Rows from block 6, named by matrix and row number. Rows with one number belong to one channel. Each number is 500 + 25 x the weight over its row's rms, rounded and kept within 0 to 999. All counts start at 0. Numbers have three digits each. After the name is the row's rms in percent of the matrix's.
# convs0: first 3x3 conv (model.mid.0.convs.0.weight, 128x128x3x3), inputs 121-127, a 3x3 kernel for each
# convs1: second 3x3 conv (model.mid.0.convs.1.weight, 128x128x3x3, transposed), outputs 121-127, a 3x3 kernel for each
convs0.23 091:427463510512538515491509479444436495507485529511520557478462482530532523512496497465482504524556524534564523505490487489491507507493527510519510519518516514513529510488511530499480516522508
convs1.23 093:497496481485492500518519519531522530530512523510527527507493494503500496487494480485485508447463483494491518522498515481462502458463506495488486493504481524537528478482486477502492474487490
convs0.24 080:479513468471543505514561499456505478471507519510536520519471486511500496525510503502463492539510505536531530538520488544495482525470511453459501482485500493484506538502498519517510510529512
convs1.24 079:514518500532532539542528514484474500496500519488511545484495483534506505551530510512520492499536495519528500501506522489483500482482509515516485518506471518528500506487471512494461541519501
convs0.25 166:507505495519517532526511545493483461500528510502521493528522497528537527517527524502499492528512502497487488540511492518504455513500447499496494489475461480441431502504492517527531506512528
convs1.25 179:479486496519524535531543564502516504508514506502497491493513504507529526520538533480521483497530498497523510499514480486512473459507473483502488469474465472481460493493501502499508511515522
convs0.26 102:501489483506497491501511516511517516508485471526493469494498487502513515476505527468476479456460485431464495479484502462483514459484518455464495469465490487502521500498464507493493505503489
convs1.26 087:523506499496487481481499506486505509489500498491506489510508495463468474439439462499515557493508564501500524523520477512523509514515500473470467503499489496486470478483472483480482469443455
convs0.27 090:493469488517503501510526564491483527513509537513514549459466492479483503462462488413437508470481520481504524468454493486490516472488485489503524513529532503524545499509516500496483492510493
convs1.27 090:525518489482492465486504485496505504502492489499497493556541542496488499437452477537512495492495503467491503534545556476483528461494516495485494504508506534533529508490491524516499501510505
convs0.28 049:504496500492499487527531524526527521489480494508491501525522509524513497502506492439469468473487475463480491470502499457496497443487511415434462478483495501487513513517487531537476528505479
convs1.28 048:512508528503496504498497483493492513498496517509496535489512504487486477485468460488498515503476528486463491489481491534551534517532484511511515494504523486487505472477482454472484486488492
convs0.29 100:468477467464503496475492465473501506463485510458488500510499478497490489509484454482481484478469475482477480501492512475446485443434485475493486502510495510510503504495505507493493520496493
convs1.29 090:494477481499484492479478501480474533482493530472505556516505467513505486487506490478472476494489518471462510516505515553514556527501532499505522486503525489519537489487484499469486519496505
convs0.30 090:527501491512547510505562538480488519518493517538481513498474505511513529498500514489459482513495511497523510553504482523485488505485520489524525524526528532500510524498499503514526507526540
convs1.30 092:480471481485481483514506491505508507524525508523524511517499517495499499518514485538527492516520525514534534502498516481492528456477518487487452507488438528516480530520500512514476520535504
convs0.31 122:516524492518512482563549523463504495479501507535516506465512485509499468499508505514495515524496507515501485549519471554518497520493463495510515502500524481444452495510507515545534472500520
convs1.31 113:497476483543535538511511527446443459458492486471501485507525511551540534553532521553546520538535515468493476527525513492484491437447450527509495509512451514544482500510506529520487503491472
convs0.32 110:462491474484528477482509432440478477434465500440466466486488477519508512514455463494473464511506491515503474530501465509490476532488504463478506488470492507497499496462479504501491508509481
convs1.32 100:516507510511499513517493505497514547495500541492501558498481466510502469538536485498477486502485489508491488529488481514476453519477480513541518495514505499518522515469482516468476522494496
convs0.33 084:436442475439492482453511522483473496512480500518481499470474493466517521466541527408409455434469499443495511460484474453482494478509508472479485506524520508518520490497477485507491525530487
convs1.33 081:519560541479528538500530528528502517518487495517515496503515525474478493471476497552534515510501503539513525500508536445457519477488523489474458515480475546522506518486475524505498527499508
convs0.34 109:487498485491518503511580550485484518518511512508527514465479516466499533461501529483455494473462490489483501493484494476472480497483490512514536527519529520504492531532504509497490517512510
convs1.34 106:509504503485489498484492512515510510513498502519512486524541547499526524492506487510519495488515517499528523498491523441485502434489503474467455501478465534518494515506496523512484527518486
convs0.35 109:473466511527512554501490518498488495546548543540518520477480510496519571478497548480478480493502481471517546486450475444464496450500527493498484497497511486512557509508517526511498520540530
convs1.35 108:506514532462482506480515519506504495553514465555505454514480520493463491466455508488477499446454481497499526506495514483475523483491551474478473489483464538529515489485496461471487498491506
convs0.36 103:460464472456479492469481484485493504489494500513503480491471492501471491507498469459467479418451463454478498469466488459477487449488512459461481464464491494514517496482453486491485531513492
convs1.36 090:527522509503484490509500507512521512502498515485480492515508462495502483458481478480485507471482514493491511542527512523513518537529527490500531487500528507512535466453498472445494491471519
convs0.37 210:514508492499496531516498551508489456493499488502488463527528515526522531511528553528503496525501489490477485544513484523490446512499460501502513468459458462436426516528503519531524515515520
convs1.37 217:487491502517517536523537563493505512506509513504486492485494489501525515511537535495516493507526511492516499507510477503528484471518477480500508460471482476478465482479496492486501510512517
convs0.38 076:477476464505480464494467479497510511508509538481496545480502517491488501512488487425431457477464446492509500469467500467475501473515497509528540514514506514521525470477479501488473516486467
convs1.38 072:493491514493499506462464484473497510487494500492489497509505506506500495471463460519515502506496480502509503527501504508498506530508502514502513503497506540527512512529506498509505501525503
convs0.39 064:480490482487498488484480467474497502479486515472496528470495503500516505494505520470502509489508532517520540493497483465485519468491526510532513533525498520525501482481451518507463520518461
convs1.39 066:502492522484475500482466484484528509483540533492525546435450463467448442458448451496516525451512501478497496510499492480476463484485479489515534500525510501523530489531520500514485520542524
convs0.40 092:463468478497481490496472467485500511487500530510501518474504518487491517507493507467455497460459474481464481482471505468478508468490531496482490500488507500512519483484470496488479519496472
convs1.40 084:481488492491498496461474462474499502493507515489496504519491471487488476447487482497492492464473488478485484506487481512515521528526525471495522472503522484509519485486491476472485473469490
convs0.41 104:506501511483528554472536535501492479519487479551488472508470481507527556497518512510494469486477494462497521496499483497468475491477555458463472494494494531523524511487486510504532531520537
convs1.41 104:481490501449470487504509504524503540516493516514521533489478499479479500504491535483479484503511533522514538474498519466496539479501550473466432506482454527514478500476472488463465525486496
convs0.42 134:536527490509522524523563575540517503507508507526517483528500524506487512515513537528486480515482485488497509563533503549498475511479487501510505500508510528490489514523510517531559515513556
convs1.42 141:456468478495497496541536526497491499502484492512491493499509495504524504539542539506497482522532524523541530494497502495517524487509503479484471491486476497498469520500479497492478530520496
convs0.43 062:457465512473477528471460495495479480510491464479494467464479515455494535487482514455471478474487483507525517456465485491463471480480489515499512560544522531528515504499526506498491519476478
convs1.43 061:488491517467473524498493525521541525537547528567533513500520524475473502420447495462457516470473506468475510512490501474471485484505507467476470474462464518506487508484524484479541441455484
convs0.44 070:470469493491494538489494496504464474521482471548502462457450467466504526494525512440437455432447475445461491463469499433449489449482517471484501487488506483493501501492481513482487522488492
convs1.44 062:520500491487483483493504510525501525537509513542508515536530505480481485491496510483478492494498512507506528471493484477507534472494519402424436457462447541524487512506481484503475518498481
convs0.45 082:493507491481522519485530531481478490490476495507491475509487506497517534504506519486494491493475479501491514515502507521473484529495524480473503500505501516504531521507496506491506522499515
convs1.45 080:522520541465479528545509526530510522541510522535525539449461485446442473512491500482480476481501498508508499475494511457500527481502525463500481486515506520535513506474467483473473492499480
convs0.46 142:472481499487500530501527569469482483506500470528513479458484505473521542488522552493478454495475464515488491478464446494469455498475452534541538532523521516489490509515510515501510516517528
convs1.46 146:506525535482505516499535542547528508562523502573523486523550591495525573483506543506517496487511500473509501512519532466484499438482527465474470485479467548515471519498511501499507513508524
convs0.47 072:459459489486516514484515526470472489511499505544482519475473477493514519484487466448439474434464498432502524470463480445476523447497546434483492497511520508510520496492501501508513514504502
convs1.47 070:499494504484484499479482500492511534488507509501517507489485476478476482476456476548513506497507512492494498514524521473469513479476492504483481511495484553550541480485479463469473510485494
convs0.48 085:511512546507540574494511539514497485523513506530507484496483484499536528464503522548502459525515504508530529537513458508498480520505520500492508502484510523501501534534520510523565523529562
convs1.48 083:494534505474496494539540538543529522539511488529512485518523525499501521548544549483467480505497504531516526507519497482508516481509548507513486523491470506494473496482478469461479480486499
convs0.49 082:470482494500494476494486447454504515464466499487480503482510519523494486553472475502500467486482455495488419503502491489500483518527492521514489506518491498512487501494481513495496522502477
convs1.49 084:489502530501501521494472485498514532504530557494528566505472472516488476511493477550515527544500498536502502502464475509472480510486480510504532497484497488487516493495496489474484510503513
convs0.50 083:465470484487493486521507467468483480460481492453488503453464503477482502518485460473440428486482452504504472502493498476491482471506503543531505513525519488503490459482498503512503519515477
convs1.50 079:505502494515501488510487491537531556532512531517512536502513479535522491514512498501493501495496502498492506506484494527489502520495503503504530471491521496504530466481472469479488459475481
convs0.51 062:498512499509515488524500487481529502508512500524514517485483506509487518495473481514453451550517507532516462497492501510495501503521502494485487471491482493495518512465474512494477548496472
convs1.51 068:495511526506506514524510480487485521479502530467469519495468489478474490488491490541487498533499493540499478513503516503498526521503493497526541492508527497519571499473471506472465522504493
convs0.52 092:547551500511539539517557548509503518515527540538509492557497497538519537521527540507466465532505519488494539539526484546509497497492520450452463480488509521485500526525478502520536487496535
convs1.52 098:464485484499500500535533537485480471496494487504511488477490475476475478518507514513514478515528510500532526482501507482515518474494483510508491505491474495492449511488467527495482528502485
convs0.53 079:538501480518488471530505491496542543475505513496503510517505494512479459553471463512508492496490475509496482503498495484481478494495471532523492515511516480476488502457470492460476517490467
convs1.53 075:488471492493458474515478483470474510475506520504516535479456457499490465498492479534509523541510501520511503506490493520509503535502493508529538488514527500505525482505499485485493514505499
convs0.54 122:528525487529529512513522512500518490508520491527504474510516494515519516500519512509484477507502508480477493526513473509508473479501474483481489483480483477475468531520487517502500466461506
convs1.54 100:485483473523504489529510494488501486490495499504508506488503474497506490505494482540534493532528477487506472554562541505528508443473468472495488457436442467462456488493493535509494531486469
convs0.55 055:434487501451465480480450449489499510475465481491463483434459488456493522463476526455428444483480481513504489484485491490494513465487502487501514485496504464479478479491475499495475543511477
convs1.55 054:500504500477479472531504477531551535531546518518529506530517530503515507466499505491479484500488485509488508505497497497480492533521517485487492503509506517531529503493480516484498490472493
convs0.56 201:490493491524526540525516557479476472507526500520515493511512514538533536524540548501487476527521495520507499527493478526501465513495465499505506470469473463433430509514498517525513503512527
convs1.56 196:501497499531540552531561583509514513514515509518506498499504495509519527517539545512520493519518504498518516513519498485508496436480475479481479485477448498488457477490503511512513513511509
convs0.57 138:529552517499508506525504514499517507485515515521538510510518504516504497502511526522490495528495493515492507566519495575528495540512494511513534519500503521488458501504496499516536496510539
convs1.57 142:482478467511494478531512503487500502505514513502506498480500495498521503530544525502520504518535509506532506500524509461505488434483463499511498508497470498502462526509490536514489519514489
convs0.58 080:484492547493517540492515525517514490524517495539523497479471489521534523465505535468466467456506537478510547485478435464480468503492500486502502492498508535511524516528488497518519519543541
convs1.58 078:527521484494500455520533497527524481547511488526504455495501513493483493481488498534510515483473490519509530529540535465497521468505558513489475521485453524501478478479506501471492494463492
convs0.59 056:502497494515493499516489489465493500465485512472479508496479501487469491517450439468457429480467452485473479486468479458472479449491495484477450468461492477478510506490483519496482526509491
convs1.59 055:506501517492485504487488517491506508509521532485512541491485473484475485478485513505509499496514510485493491526516511556533537548532510487516541506532533510541534500513523484487501507531533
convs0.60 064:469519534476460503501442495523526531491524533534554507497528556462502533482452483489483495507479476524455452513511548524510514518527510581523519520517499509509505475491527479468486509467486
convs1.60 065:496502512480469489509485464518516500491520523493509498494491493461470473453483491499505490501510481501504491500475456526508471519521469486501543482492533470467512473493506474502518483510519
convs0.61 156:470487501513501493518455485482503511492513517508536538434507522483499513485463509489489527525508504535522489493459514507484504507515509550563570526531525502507500492484524519500491539499485
convs1.61 151:483498533469495531485505526543521503544537504538524520529501527502504506488515507505514486472483458496525517519514505478474476475504501457508536451503502492518532505511527495512509484527512
convs0.62 092:443502491452532490486533475451498471457468474489497467484506504497492499497472475489451445481475472519507486500487475489479485514481528471466470468463452506490476502479484516501463530508465
convs1.62 088:503522526485502520500488518493492524504499534512535570490484501489495497501507495530501505505478482494472473522504509491472485501474504534540500525508476519523501502474483524483469521489481
convs0.63 063:467506536505541520511513508495510494470487467509503477490491494471513499483489491467426458464486489461509508492470465475472453477511496494495464502513494499501496494491503522502469508505481
convs1.63 061:477487475498500495511480480528534551516530525530529553533516499507496496513500508542496487483479477495492499519509532504491533504474528517515509497496487523529520502508499499476465519477484
convs0.64 076:496512511493527522480513513497483475524500487517487486499484473503533529474516520461467467472496511456506542491481455476475494487480517457472490516515523541518544509490474512499503508510513
convs1.64 078:479488507469485501510518544503504517523505509536547525519497503491484501488497527521501495478482504483501526509502503474507532464505545463472437499493466544526505508491498503494494485475483
convs0.65 109:473461468474467454490486479516543515488520529485501512488495513491463465506479483444446457486460468502477481454467492469470508486472490527527526532541544526525527475480474488481489519508494
convs1.65 103:521508514512500507505513505483491499480485494503506511497506493513505478473452450528523540495482496499494511534543556474476498494491505504492495487489498492497508491503502512508517522517525
convs0.66 117:511503479505553536519576551488514487516530502534520489515494486500536531502536521487445468481488527496514545515502461498486481494485498479480484505509503501504486520509488511528514463496527
convs1.66 122:484479444543533506526505497478472477499479488494500491509523502519524514526505508526500490530529535489509520527551536484520524435477501527494485522472465550523488522511491546505483561519503
convs0.67 155:508501479529540540538533553509530523493517527517506496502502539526537564541531565503467479545504485534514493557508494553505465527507499495516525478482495476466480521539525523558559513537548
convs1.67 173:481504511508535540530555577502506504514516498492506490473484489492512505543556538513518488519534511519539532494507496465484476457480470482512509489498485500522503492483485496486482515514516
convs0.68 104:490485480514507490521494490513486520518518513526527482491513531517505503521502504486484511519527497494496489532501504525517485486491463518509517484483478447461438517539539524530520494497495
convs1.68 099:503512509520532534531570573509504492484478467477483473504508499484522501472517501519518498518515507522526522520512491471508481441493465528525551524493500520491476493493521512518517510509489
convs0.69 074:527499500514488470526481485489521515482484500501501512513511505505483498548482495500472483508476488512458463500494512510496508466473473538518491498520496506505506506479490531494480536478459
convs1.69 078:465471490485492513504483483470493495465510506474536563452456473483494460485501469498484485520494482530497476501471475529503481540511462494508540474503536463488532466497496494494515474488500
convs0.70 079:427459506477461476489449449489490495493501495504512499451494515462481505440438480470455497456463496502489504473480537458476528472487515528491499503522529494529545471497487491482468514505469
convs1.70 077:522509500492487474496499471518542520504520493497502479523518515480503502458484467498493484453467461461485488529466464509485479512507493475487498483525520499535535494497507490491515472479517
convs0.71 068:497487506479461463506493509545525502493507519479504500489506496465470492501487485483507465506515499489492506446494490461525500427470467490478457490505482503500512493463468506484475532497472
convs1.71 063:493485480502494494497496482507493498467487487498518522475476476516501487494481482523516532491481498487469489492508519489510513522518513481480515454490523468504523476499483499518534473474485
convs0.72 098:466453471521532561485510543508462480558516501535502495441446471501526541480499508455469467454495516453490527457456483477459489490480482492500515525518515514511534525508496513499503504511518
convs1.72 096:517524509473501506512540551521526521526509496522516496519518544478487523482470534504504519473502537482521550513539547460502533464500550471461454502476454546522483513502505491487502520514527
convs0.73 096:483465441491511485521519492487490510469475489491479480490488511500521544507520517476465456459473482459470485482481499476484487451474488479491506499502516491503505495482465488490480496496484
convs1.73 077:517500489515505486482484501513528544517514544516517544498485463483487478469480495479486495500489505488491507532512483518515502517517506481495500487495518559528529487480490501482482506474479
convs0.74 100:474503523480498520499504534479499502483518482517542495415480517476500536465507577499491485503486478521490478502489490503482487486479473553545550524534523511499471496517522511519518507505502
convs1.74 103:480510535472495518493513527550543530564531506534508487513542568486533550504548582498494475489503479483514486525509509477496478457500490470476479487471468527493486521513531499494516470482498
convs0.75 084:444485513498484480501467486440480472465496496471530517447529531489514512490458494485470495520480482533505489518495510504502508520523494561543534526530527500501496501503534532536517513516520
convs1.75 084:515514527525535537519549549512521509546557510536514504510547552485516520514528524498514501481509483485502486509512507477466459459481448471523529463513494511536525512509500501496492469487490
convs0.76 076:458478522511485469488483504447472466484506506510529551449485558480483523489489506512517512543515488549522509479519530493515507465476484553539522502518513506514516486493499490504461525530504
convs1.76 072:498519527479505504506533521522517503581548510550528498513509559501497531480500517510479496493461493507467486506497535489448503487453497455493485473522518492529550515472501529493521516500528
convs0.77 134:444498479435530502461532448461469457455475486429484457517494490527528499524509451476444450503504503513526506497496458496477475538481516452445464461463470479479484505476472507510505507508502
convs1.77 125:497507511520525539550518532512505536520497544502525555468485460507511477539529516492487482493490482508490495497485499472471501488467518547538499549506489535523501490460467500467466527482488
convs0.78 116:466470479440507485471528486448460491484484495524521517488436478490491526478484507465443462494505509498518514460469473477481504493481519480502530518532522518513491495496517506521516520519500
convs1.78 123:506511472471491491508502507558502510568497505525507506549540541515499510512499507509474471494479505523504529499504545454472541461460536506486465518493484554546531514468479514483483510491503
convs0.79 066:486529545515506509517499524543510519537499494566519500484513491494525531453487533464453490463466481424462464504468494489477522479468509463471470495492486488525518494463474491495478484489468
convs1.79 064:480477508470478498467468472468498526481507519482482499511470491444452478470489502511515495513528516499518481526501475533523479505522484475479491488496503508514516513505505494499498487487481
convs0.80 152:479484475496545531519574550489483484491516508493509514499477494517532525507523536496461496517517547525536550537507484526491478529480492487506525489507533479488502534524496517519528500527555
convs1.80 161:494488475518530518525558570492508511510513510507515510511510492514521498533553523516513487503529516496535525533540529465503511433489509488506489495479450524508479500487479523504485523514492
convs0.81 095:474471490479477474518476442485508510489504522519532514486497506477491517498457494500496513528506482521502459513497523515499511495506525536514536535528520519530506447459494487467453532479424
convs1.81 096:507512536492478507530487481519530525491512506479506538471475501497505506517508485492484489486497478492497488477452474516485457529506481502499521481500533465478531510514512497495505511533515
convs0.82 142:524522521524528538544537531496518504485538527504523509521528548517503527526518533527493499524502497514490490569534503544513471525494485510509504494500495472465448523522518517529530486500524
convs1.82 154:473480474523521522504509528471493488481499515491493502495508465502529493512540504527518502550532501517524500527504478504503466460493447487510524459472485469485484485494500508495500515497496
convs0.83 131:485478499507536543518550563489476495542503493552499478502469492507544557493537548478435444484477493490513521478472476488469509499473509494533554526530551522515529520515521511509540496512556
convs1.83 145:490485474492490483504505510520498505557510505556506484534539549506517546494510539503484476498489503499511543501524519468490522446481547462465441480465431542519474529508504515495485509489484
convs0.84 072:524519538499529545493535559510493464565506479554468462553518495522525517495538523499485437474501505467524568479501469477502486488525520468494481501500520513503511535521488505492500480479524
convs1.84 075:458470461489491495494494508502479473535494466537512465489488488488466479474450503488472480490475497491489521506531511457525545443491536491470444494463448539503473521505495532497488540489474
convs0.85 138:497485481491520515507555526465465484524487491544493493524470493505507521530540503471422442471444477480507522490488500469463497495471502469491509501511535508507521508504498520522547501524568
convs1.85 145:508485467513509497526525534515486521543497508548523520541543535530531533525529541490491475517529531504519541495515510471519551452487546458467442475472454540531488529498477504475463531501484
convs0.86 083:514501519489490490487425413464505512466514548474494524483502521500502525512454473530517503516493473496479456513481503483474501486495526517511502489502504498517497506500517510485495516486472
convs1.86 091:466492518469474497503489488462474502476512513486517544481456476496483465510525483499484491480462463502471473480441449533485474546503487507519536486506533444467514487504504472472484473476488
convs0.87 071:458481518463494492464520471518484496511472465522491462503485487474492488475504478489495507481502513489508522466511495454491526461494518484459482511507522507514509479513518460494480477469461
convs1.87 069:508503499455469459504501495523492459484445449507499462520524503469473490482461462481475456491497492475491483525497476490521526510543561483467462534499493539520472473482491503504497475461453
convs0.88 077:484479489472473477493474477473485467479482482473467485485510479443485495500474465480481503475479482496471463471482475467491506476473498495505494541529510513520502465474466490474413516477421
convs1.88 075:505500500486477482488491488508520519506516533514545539472493468471478462467452446518514491495500483476451452532533525524515514503504495477493523492513535521519521521521488528533497508499481
convs0.89 073:482482492490495488494475465493494506484503526490482509474512500482495497493456459484466498492492502487485475483479498479476510494503519518519521503511498503513509456461485490492472544497465
convs1.89 073:516518522486480499503485486484499500483488505497506551507490497490485481495491482553519508511496494518500491512499491503493502516492483518497521523511519512508528531508496519499489517522499
convs0.90 086:469464476484492498475490476505474489493486498477485494477477472475456480471446458447437465444474478485504506457461487436456493459491506501519513511523518505515516467484496493494486516500482
convs1.90 078:520506481485478480482496479510505508526501505513498513525507497493482482470477485521490496498487506499484503526541573497498556511506544506492507526511524555532557517504492508485469518506496
convs0.91 119:498517518512495467480461450484494526489515548510506504517556564504492474492491486511500505524503471481470454517514524513524510496494464528501501491483469515481475507497489488509499471491500
convs1.91 101:472486530486496517520512504497503507488503510477494502472489492487486503495518506496505478519514480505490463490454461505494477526512467518502525509510511472482500473505540492501526477490494
convs0.92 080:480505518479469491496441460491525519473519538501522534462545534459483499478454481517483515548491496546485476513499552495479531478493499525497489501499490507506492475475494494477465504452458
convs1.92 084:479502556481501523504500486468505515495532535465503500494480515473493501481490494486489481490499476495505478488448476527491482539501454479507525498520527486490505502519514494508511473499502
convs0.93 083:459450479520491477503502525479521485499550523462497532444482528498497491500506498455492489507506490537516515447503494458502521505525504540539504499498501459463500504497496513507486508543519
convs1.93 081:530504513522528547479536560488496471513521495504507471499483520518485500505465484574528531493441462508491513548534555491473481492482506502494501513507515533527524495485500491504528513527555
convs0.94 069:466471499495501517499479505471493493481508491478512502408480505470501503464490515469475521516509515541523506473482501491512536493512491546568570554556555511514504517514524524513502506514483
convs1.94 065:514507502513520493483521512529532512547535495552536507481533536486518503477515505526515502501501479477480470512489510476470458453459481494506524445465478493487480510496527497507504475501486
convs0.95 059:488471508503470504502443488535516520509516523533526527429482478457504504460456504468495511475492516487482497463470514467495529462491476533542524545517485510521508500489480482480467469453440
convs1.95 057:500495502495477504483470449505515497486517485487493488512476487488459476501472491545514527508497481499509499525515512498500476507509472477476485497501498524527526507529540506528527485520524
convs0.96 084:467484489458479486474494483493491498451454490488483491496466488476462476474435423453432465455450463477467469475483494458455495441464516468495492511521511503513511490490496504492477546517486
convs1.96 075:520531512462480494485484498500487509505485524490497538512523496478494493463480490563523513490479505486476478507511555503497562514498544505486516512510526514504513507501485504495483503502507
convs0.97 066:479480486492481497518524531511510532500493495522529513509502511500472508489477503464487516468499486468493528451462476474465486417463503478495487495525508532534560499508534492512478540522485
convs1.97 063:529535515456473464542514487521501488514481465527511518504498508499476472474464482519494496519514539555529548512489543490487548528512540458446481501489507510501523481497493473490497503499511
convs0.98 090:477484508502510558512525561492489472540536488540546498491476517512529561504531557488483476485484504503500509482491472469451450509477462517522509529511515527503538522539503511512510524504522
convs1.98 094:471480514454493523479519571514523508537515504557520487505532533473509538489512570489494491499510515486517538503512499492518513471514551449451436475451440536503473471470508492476509523497520
convs0.99 129:512496489497547535525603594480490496515503502524497489515471501495521537501544560470445471468483522492534538488478481489468500508473497486495503521514516523493498528525502511523532506520555
convs1.99 146:479477463502502499504506523507506505526506500524524493540545545525525543502504528509512492503513513500525530511524526448486519425477533461467443491455434559523485517498502522507488517491482
convs0.100 089:519534491489523544513538552497500499504497534513474498521536525484515539481524551507474486504476502499475501527537503527516459535503484492475497500472496505474475510531506497512532496495545
convs1.100 106:455464502509506534533519525493503508506513520508507496477495489498512508513524530499514495544543516507524494503497494464483493432483487505505486505480457487480453482497492503505495503513500
convs0.101 072:487492481474504469498567504470479512504495501516524514491480496474507500482500508496446487489493508492526525490484468483485497488490503478485521522514508508513487518541536508527520499510503
convs1.101 076:518534498504526515513517522540515507544491482531496478546538533513519524493477485511502489497518524507531534524526514447483498442477498523520494517472463562525501525491489529499497524508497
convs0.102 077:473503493496542526500528530473487471488508523502520523504474492512516500516502517499475493534522499518532528512518499550511492551492513522518564504512544523512507514511490506531524515540544
convs1.102 078:494486468528528481544557528489497494525512507534520518466487501502505512540540556509512495519532512506536543510516525485494496459465507492490481512488462503490462497467469508482456511516486
convs0.103 092:483506529467459488501467463511514527485492510531524531472498512454475521457445484516496511490489511500492502490479509477478504447462500472446484489487490504527547486489499476483500518496483
convs1.103 093:513509520471458466553501467487512502475505492488481512534504501490491471501488476476465484459454476499488488498470471512494496532513498459483502467499528466479522495487509479455495482486510
convs0.104 075:523524535493541567493571546479489488532507501535489454530519497513532525492547542497492480476507528493537573490496467480496484496501524443433419477446455501477466529523492505513523460496556
convs1.104 077:495488465508494469513516511490495502508486487518499496503523486511503507494468489488474483506503501507505498521516509474505526405460512493505456508483462546522485506482471530493479522469462
convs0.105 116:484514514487525539488535546506519533502524517536527501473495502475514547484502536507479469525502482520518499500485494526482463511488473514504523528520520510503503511537528503532547509522539
convs1.105 123:463496523473509541530531554531513509521500496501497486524541538497516535549548553512493472525532515507544540494505512482491489489508521489493474501481464505498488492495498484493493481500498
convs0.106 092:487501470499506493532531536520514532539535547532497496481534532509525525508545536504461500507485515510486501515496495511507505533498490499458479494463479491460456526532498500522516495522520
convs1.106 089:503509511532545543504539546489505479493514500477499487461481494496509499490501509543565518522546510510577528538536522442476469415488465519512515500469466505489466485478498542525524519516513
convs0.107 103:490504516484495536480520551513497507504482470524502465492481475474498504435482473466471465437456481411441512433472463443469471424476489450451479485499499520541547500492477487489508509498502
convs1.107 092:508506501472477485502513510493495503491482499490497507522516504483477499483480519520505512489502519521528540501513493504530533521542545472455460469451468467454456483471496463460499483464485
convs0.108 097:500504478501496460498461417466516506481512512499515509495498482497487483508476469513497519495475491477450450522496518491484507469472477538542535516529517500496492500476486498475470509480468
convs1.108 101:466466488478469477478469452465492505455516521471512530480476487509501486479490483511491469488484454475457444497471500525501494513498484494501525469483514462467503499512511507510518498506518
convs0.109 059:508496510455466518468442507552563515491513490551527480498505503482496527462476529480504518479484504473477507491481484465461457466485471514525517513512514517510502503542526510513516515497481
convs1.109 057:484490504487489458521529479520520519514524495501471491472491508470483487485486511523519518481507514478534539487506523483509513500514521528501485508495504493479507526509502494495494524498504
convs0.110 119:477506524493505520472453477463474535485503531501518510494503547500501534478461488517492506489486497473474487485451518459460494478477500496465473462447474473471486489511489499500482499477478
convs1.110 118:501509536487487514480491500464489508488511528482500524480460445477483473488508496447459489472468482497486495488449444530502486566531496467498518442488516455495510449485520450466506481486513
convs0.111 114:481470476494472471520502486500505528494505534492508517497497495505498490509493485475465461476484479479491485499500503488493496474467481496502524497511530501507515485480475487485487489475484
convs1.111 086:481490481492503483495497474506510507514518527515509520492493456496498480477489474530500500515523522501493496513499497505492506514493498502499514506494512505508525505488493506490496505497496
convs0.112 088:510500513498494492492449441460485530495503521493501511472469478507467464544485442533533531511497489500484465503470488484478482476477483496494513499478475480481473491460482504468491533495476
convs1.112 096:508501511497472489507468484476486528498508533482493521492467452500490462476485476489477495472462457461440449498468473531499502529499488481496524451487524437476511480499495442461496482497504
convs0.113 146:507502487485481467498499494468482505469482492517489472489507523495504520507522523494490487483472461462465466493493507509504499456466473450467479452450469476485492488487466463470448468478471
convs1.113 123:473480510445463498480495509500505525520513529530509523484510499425473487441490508473465472465458484508486499514491475504508499535527507460468468488486484496496477490493507503504513472459477
convs0.114 121:511512487488510545524518573532524494498515515513507510506534552513526536495511556509480490533495507523493496541515502554504483553507478532540549515503511522473472518514520517543568516554563
convs1.114 127:489486488536534511531540525504527519517528507520513479475493508520537531552571577528537514525520495508529510531532529471476467444467467488512515479479459469485466487487508524506502518518522
convs0.115 063:494496525529486517517497528510491498549515522571507512430478450477507497481502510462490488448466504402434494471480501448466480466495500496492502514496498503492503515502454514495478515524482
convs1.115 064:486504499447485506472515511503502523484514500498525495475477497500467497467438492520541552475512517491505522511552500469497491474504519470460448471457433511501485492504518502501502500486514
convs0.116 049:490489504519500473536501488511499510511492529507504537456475442505469450496435441472448485484478497495491499503468493488454514456454490490494498490503498468495503523485492536494480547506479
convs1.116 053:482500505464496507506495486469513519458514517482503544513508495496497461477503488533518519482494503507511510515515516519526522522503486504506518496528520486507540515509483492496467520519486
convs0.117 052:520523487487513495500503509493540509493505506500532491500520542492486484495472468509490480529485487549519512552501502561519491508500522517471477485452461518469476524501512545505494508502494
convs1.117 050:474498515527511518543518510464475475486487519507502535441471509491489501511521531537541538518510502513504484483492535468463491485469466527551547513541528462507518499510500506526495531549516
convs0.118 087:502525530505493493493457472506508537487509534473488501506509569513483529510484483557537539547508514481481492531481520519498495508515476515478476494470469503498501488475485516490507501478498
convs1.118 097:482497536487492525498501521479500525497525552500521534478466451502504499494524524436463489458471468477479471471450466503466478529501489503531528481520520438466476472499507470486512475503534
convs0.119 115:522516479527531532526544582491511511513523503536521486508518536502525558521544556495484490483480487498496499511507492504501480490500492499510517512497493498469438508538506508508509492495527
convs1.119 119:477475486521507521512512535480506496506512502505515498519529522505514519485490502523523492531519495504512496530526503487508497438478487458467460477465448529502455514510507535524504528505485
convs0.120 079:479505482475511461474500415458491502483495510474503493478484508509473485486462471485443438509497478519536494492476469485475494514492528473511498479489485510524519490501515510518499510516475
convs1.120 080:529529509527526519514504516495482506505497509516517558484500491506498476521520478529509509499482475513486485513505500489472482515477492551524507510498494511509505521483479512486469509495485
convs0.121 091:518501496504494488488488483500502526473468536476469506509522505519495474499489473488482483499502494468474480516495518504492504482479482497487483475484493469483500508476475505492484509497470
convs1.121 084:489484482494463472491478477479494537470503546474505531511476439515497463493495486489488500475494501477479488496485472523513516521521509500504542486500541469488506469467473470469477482466480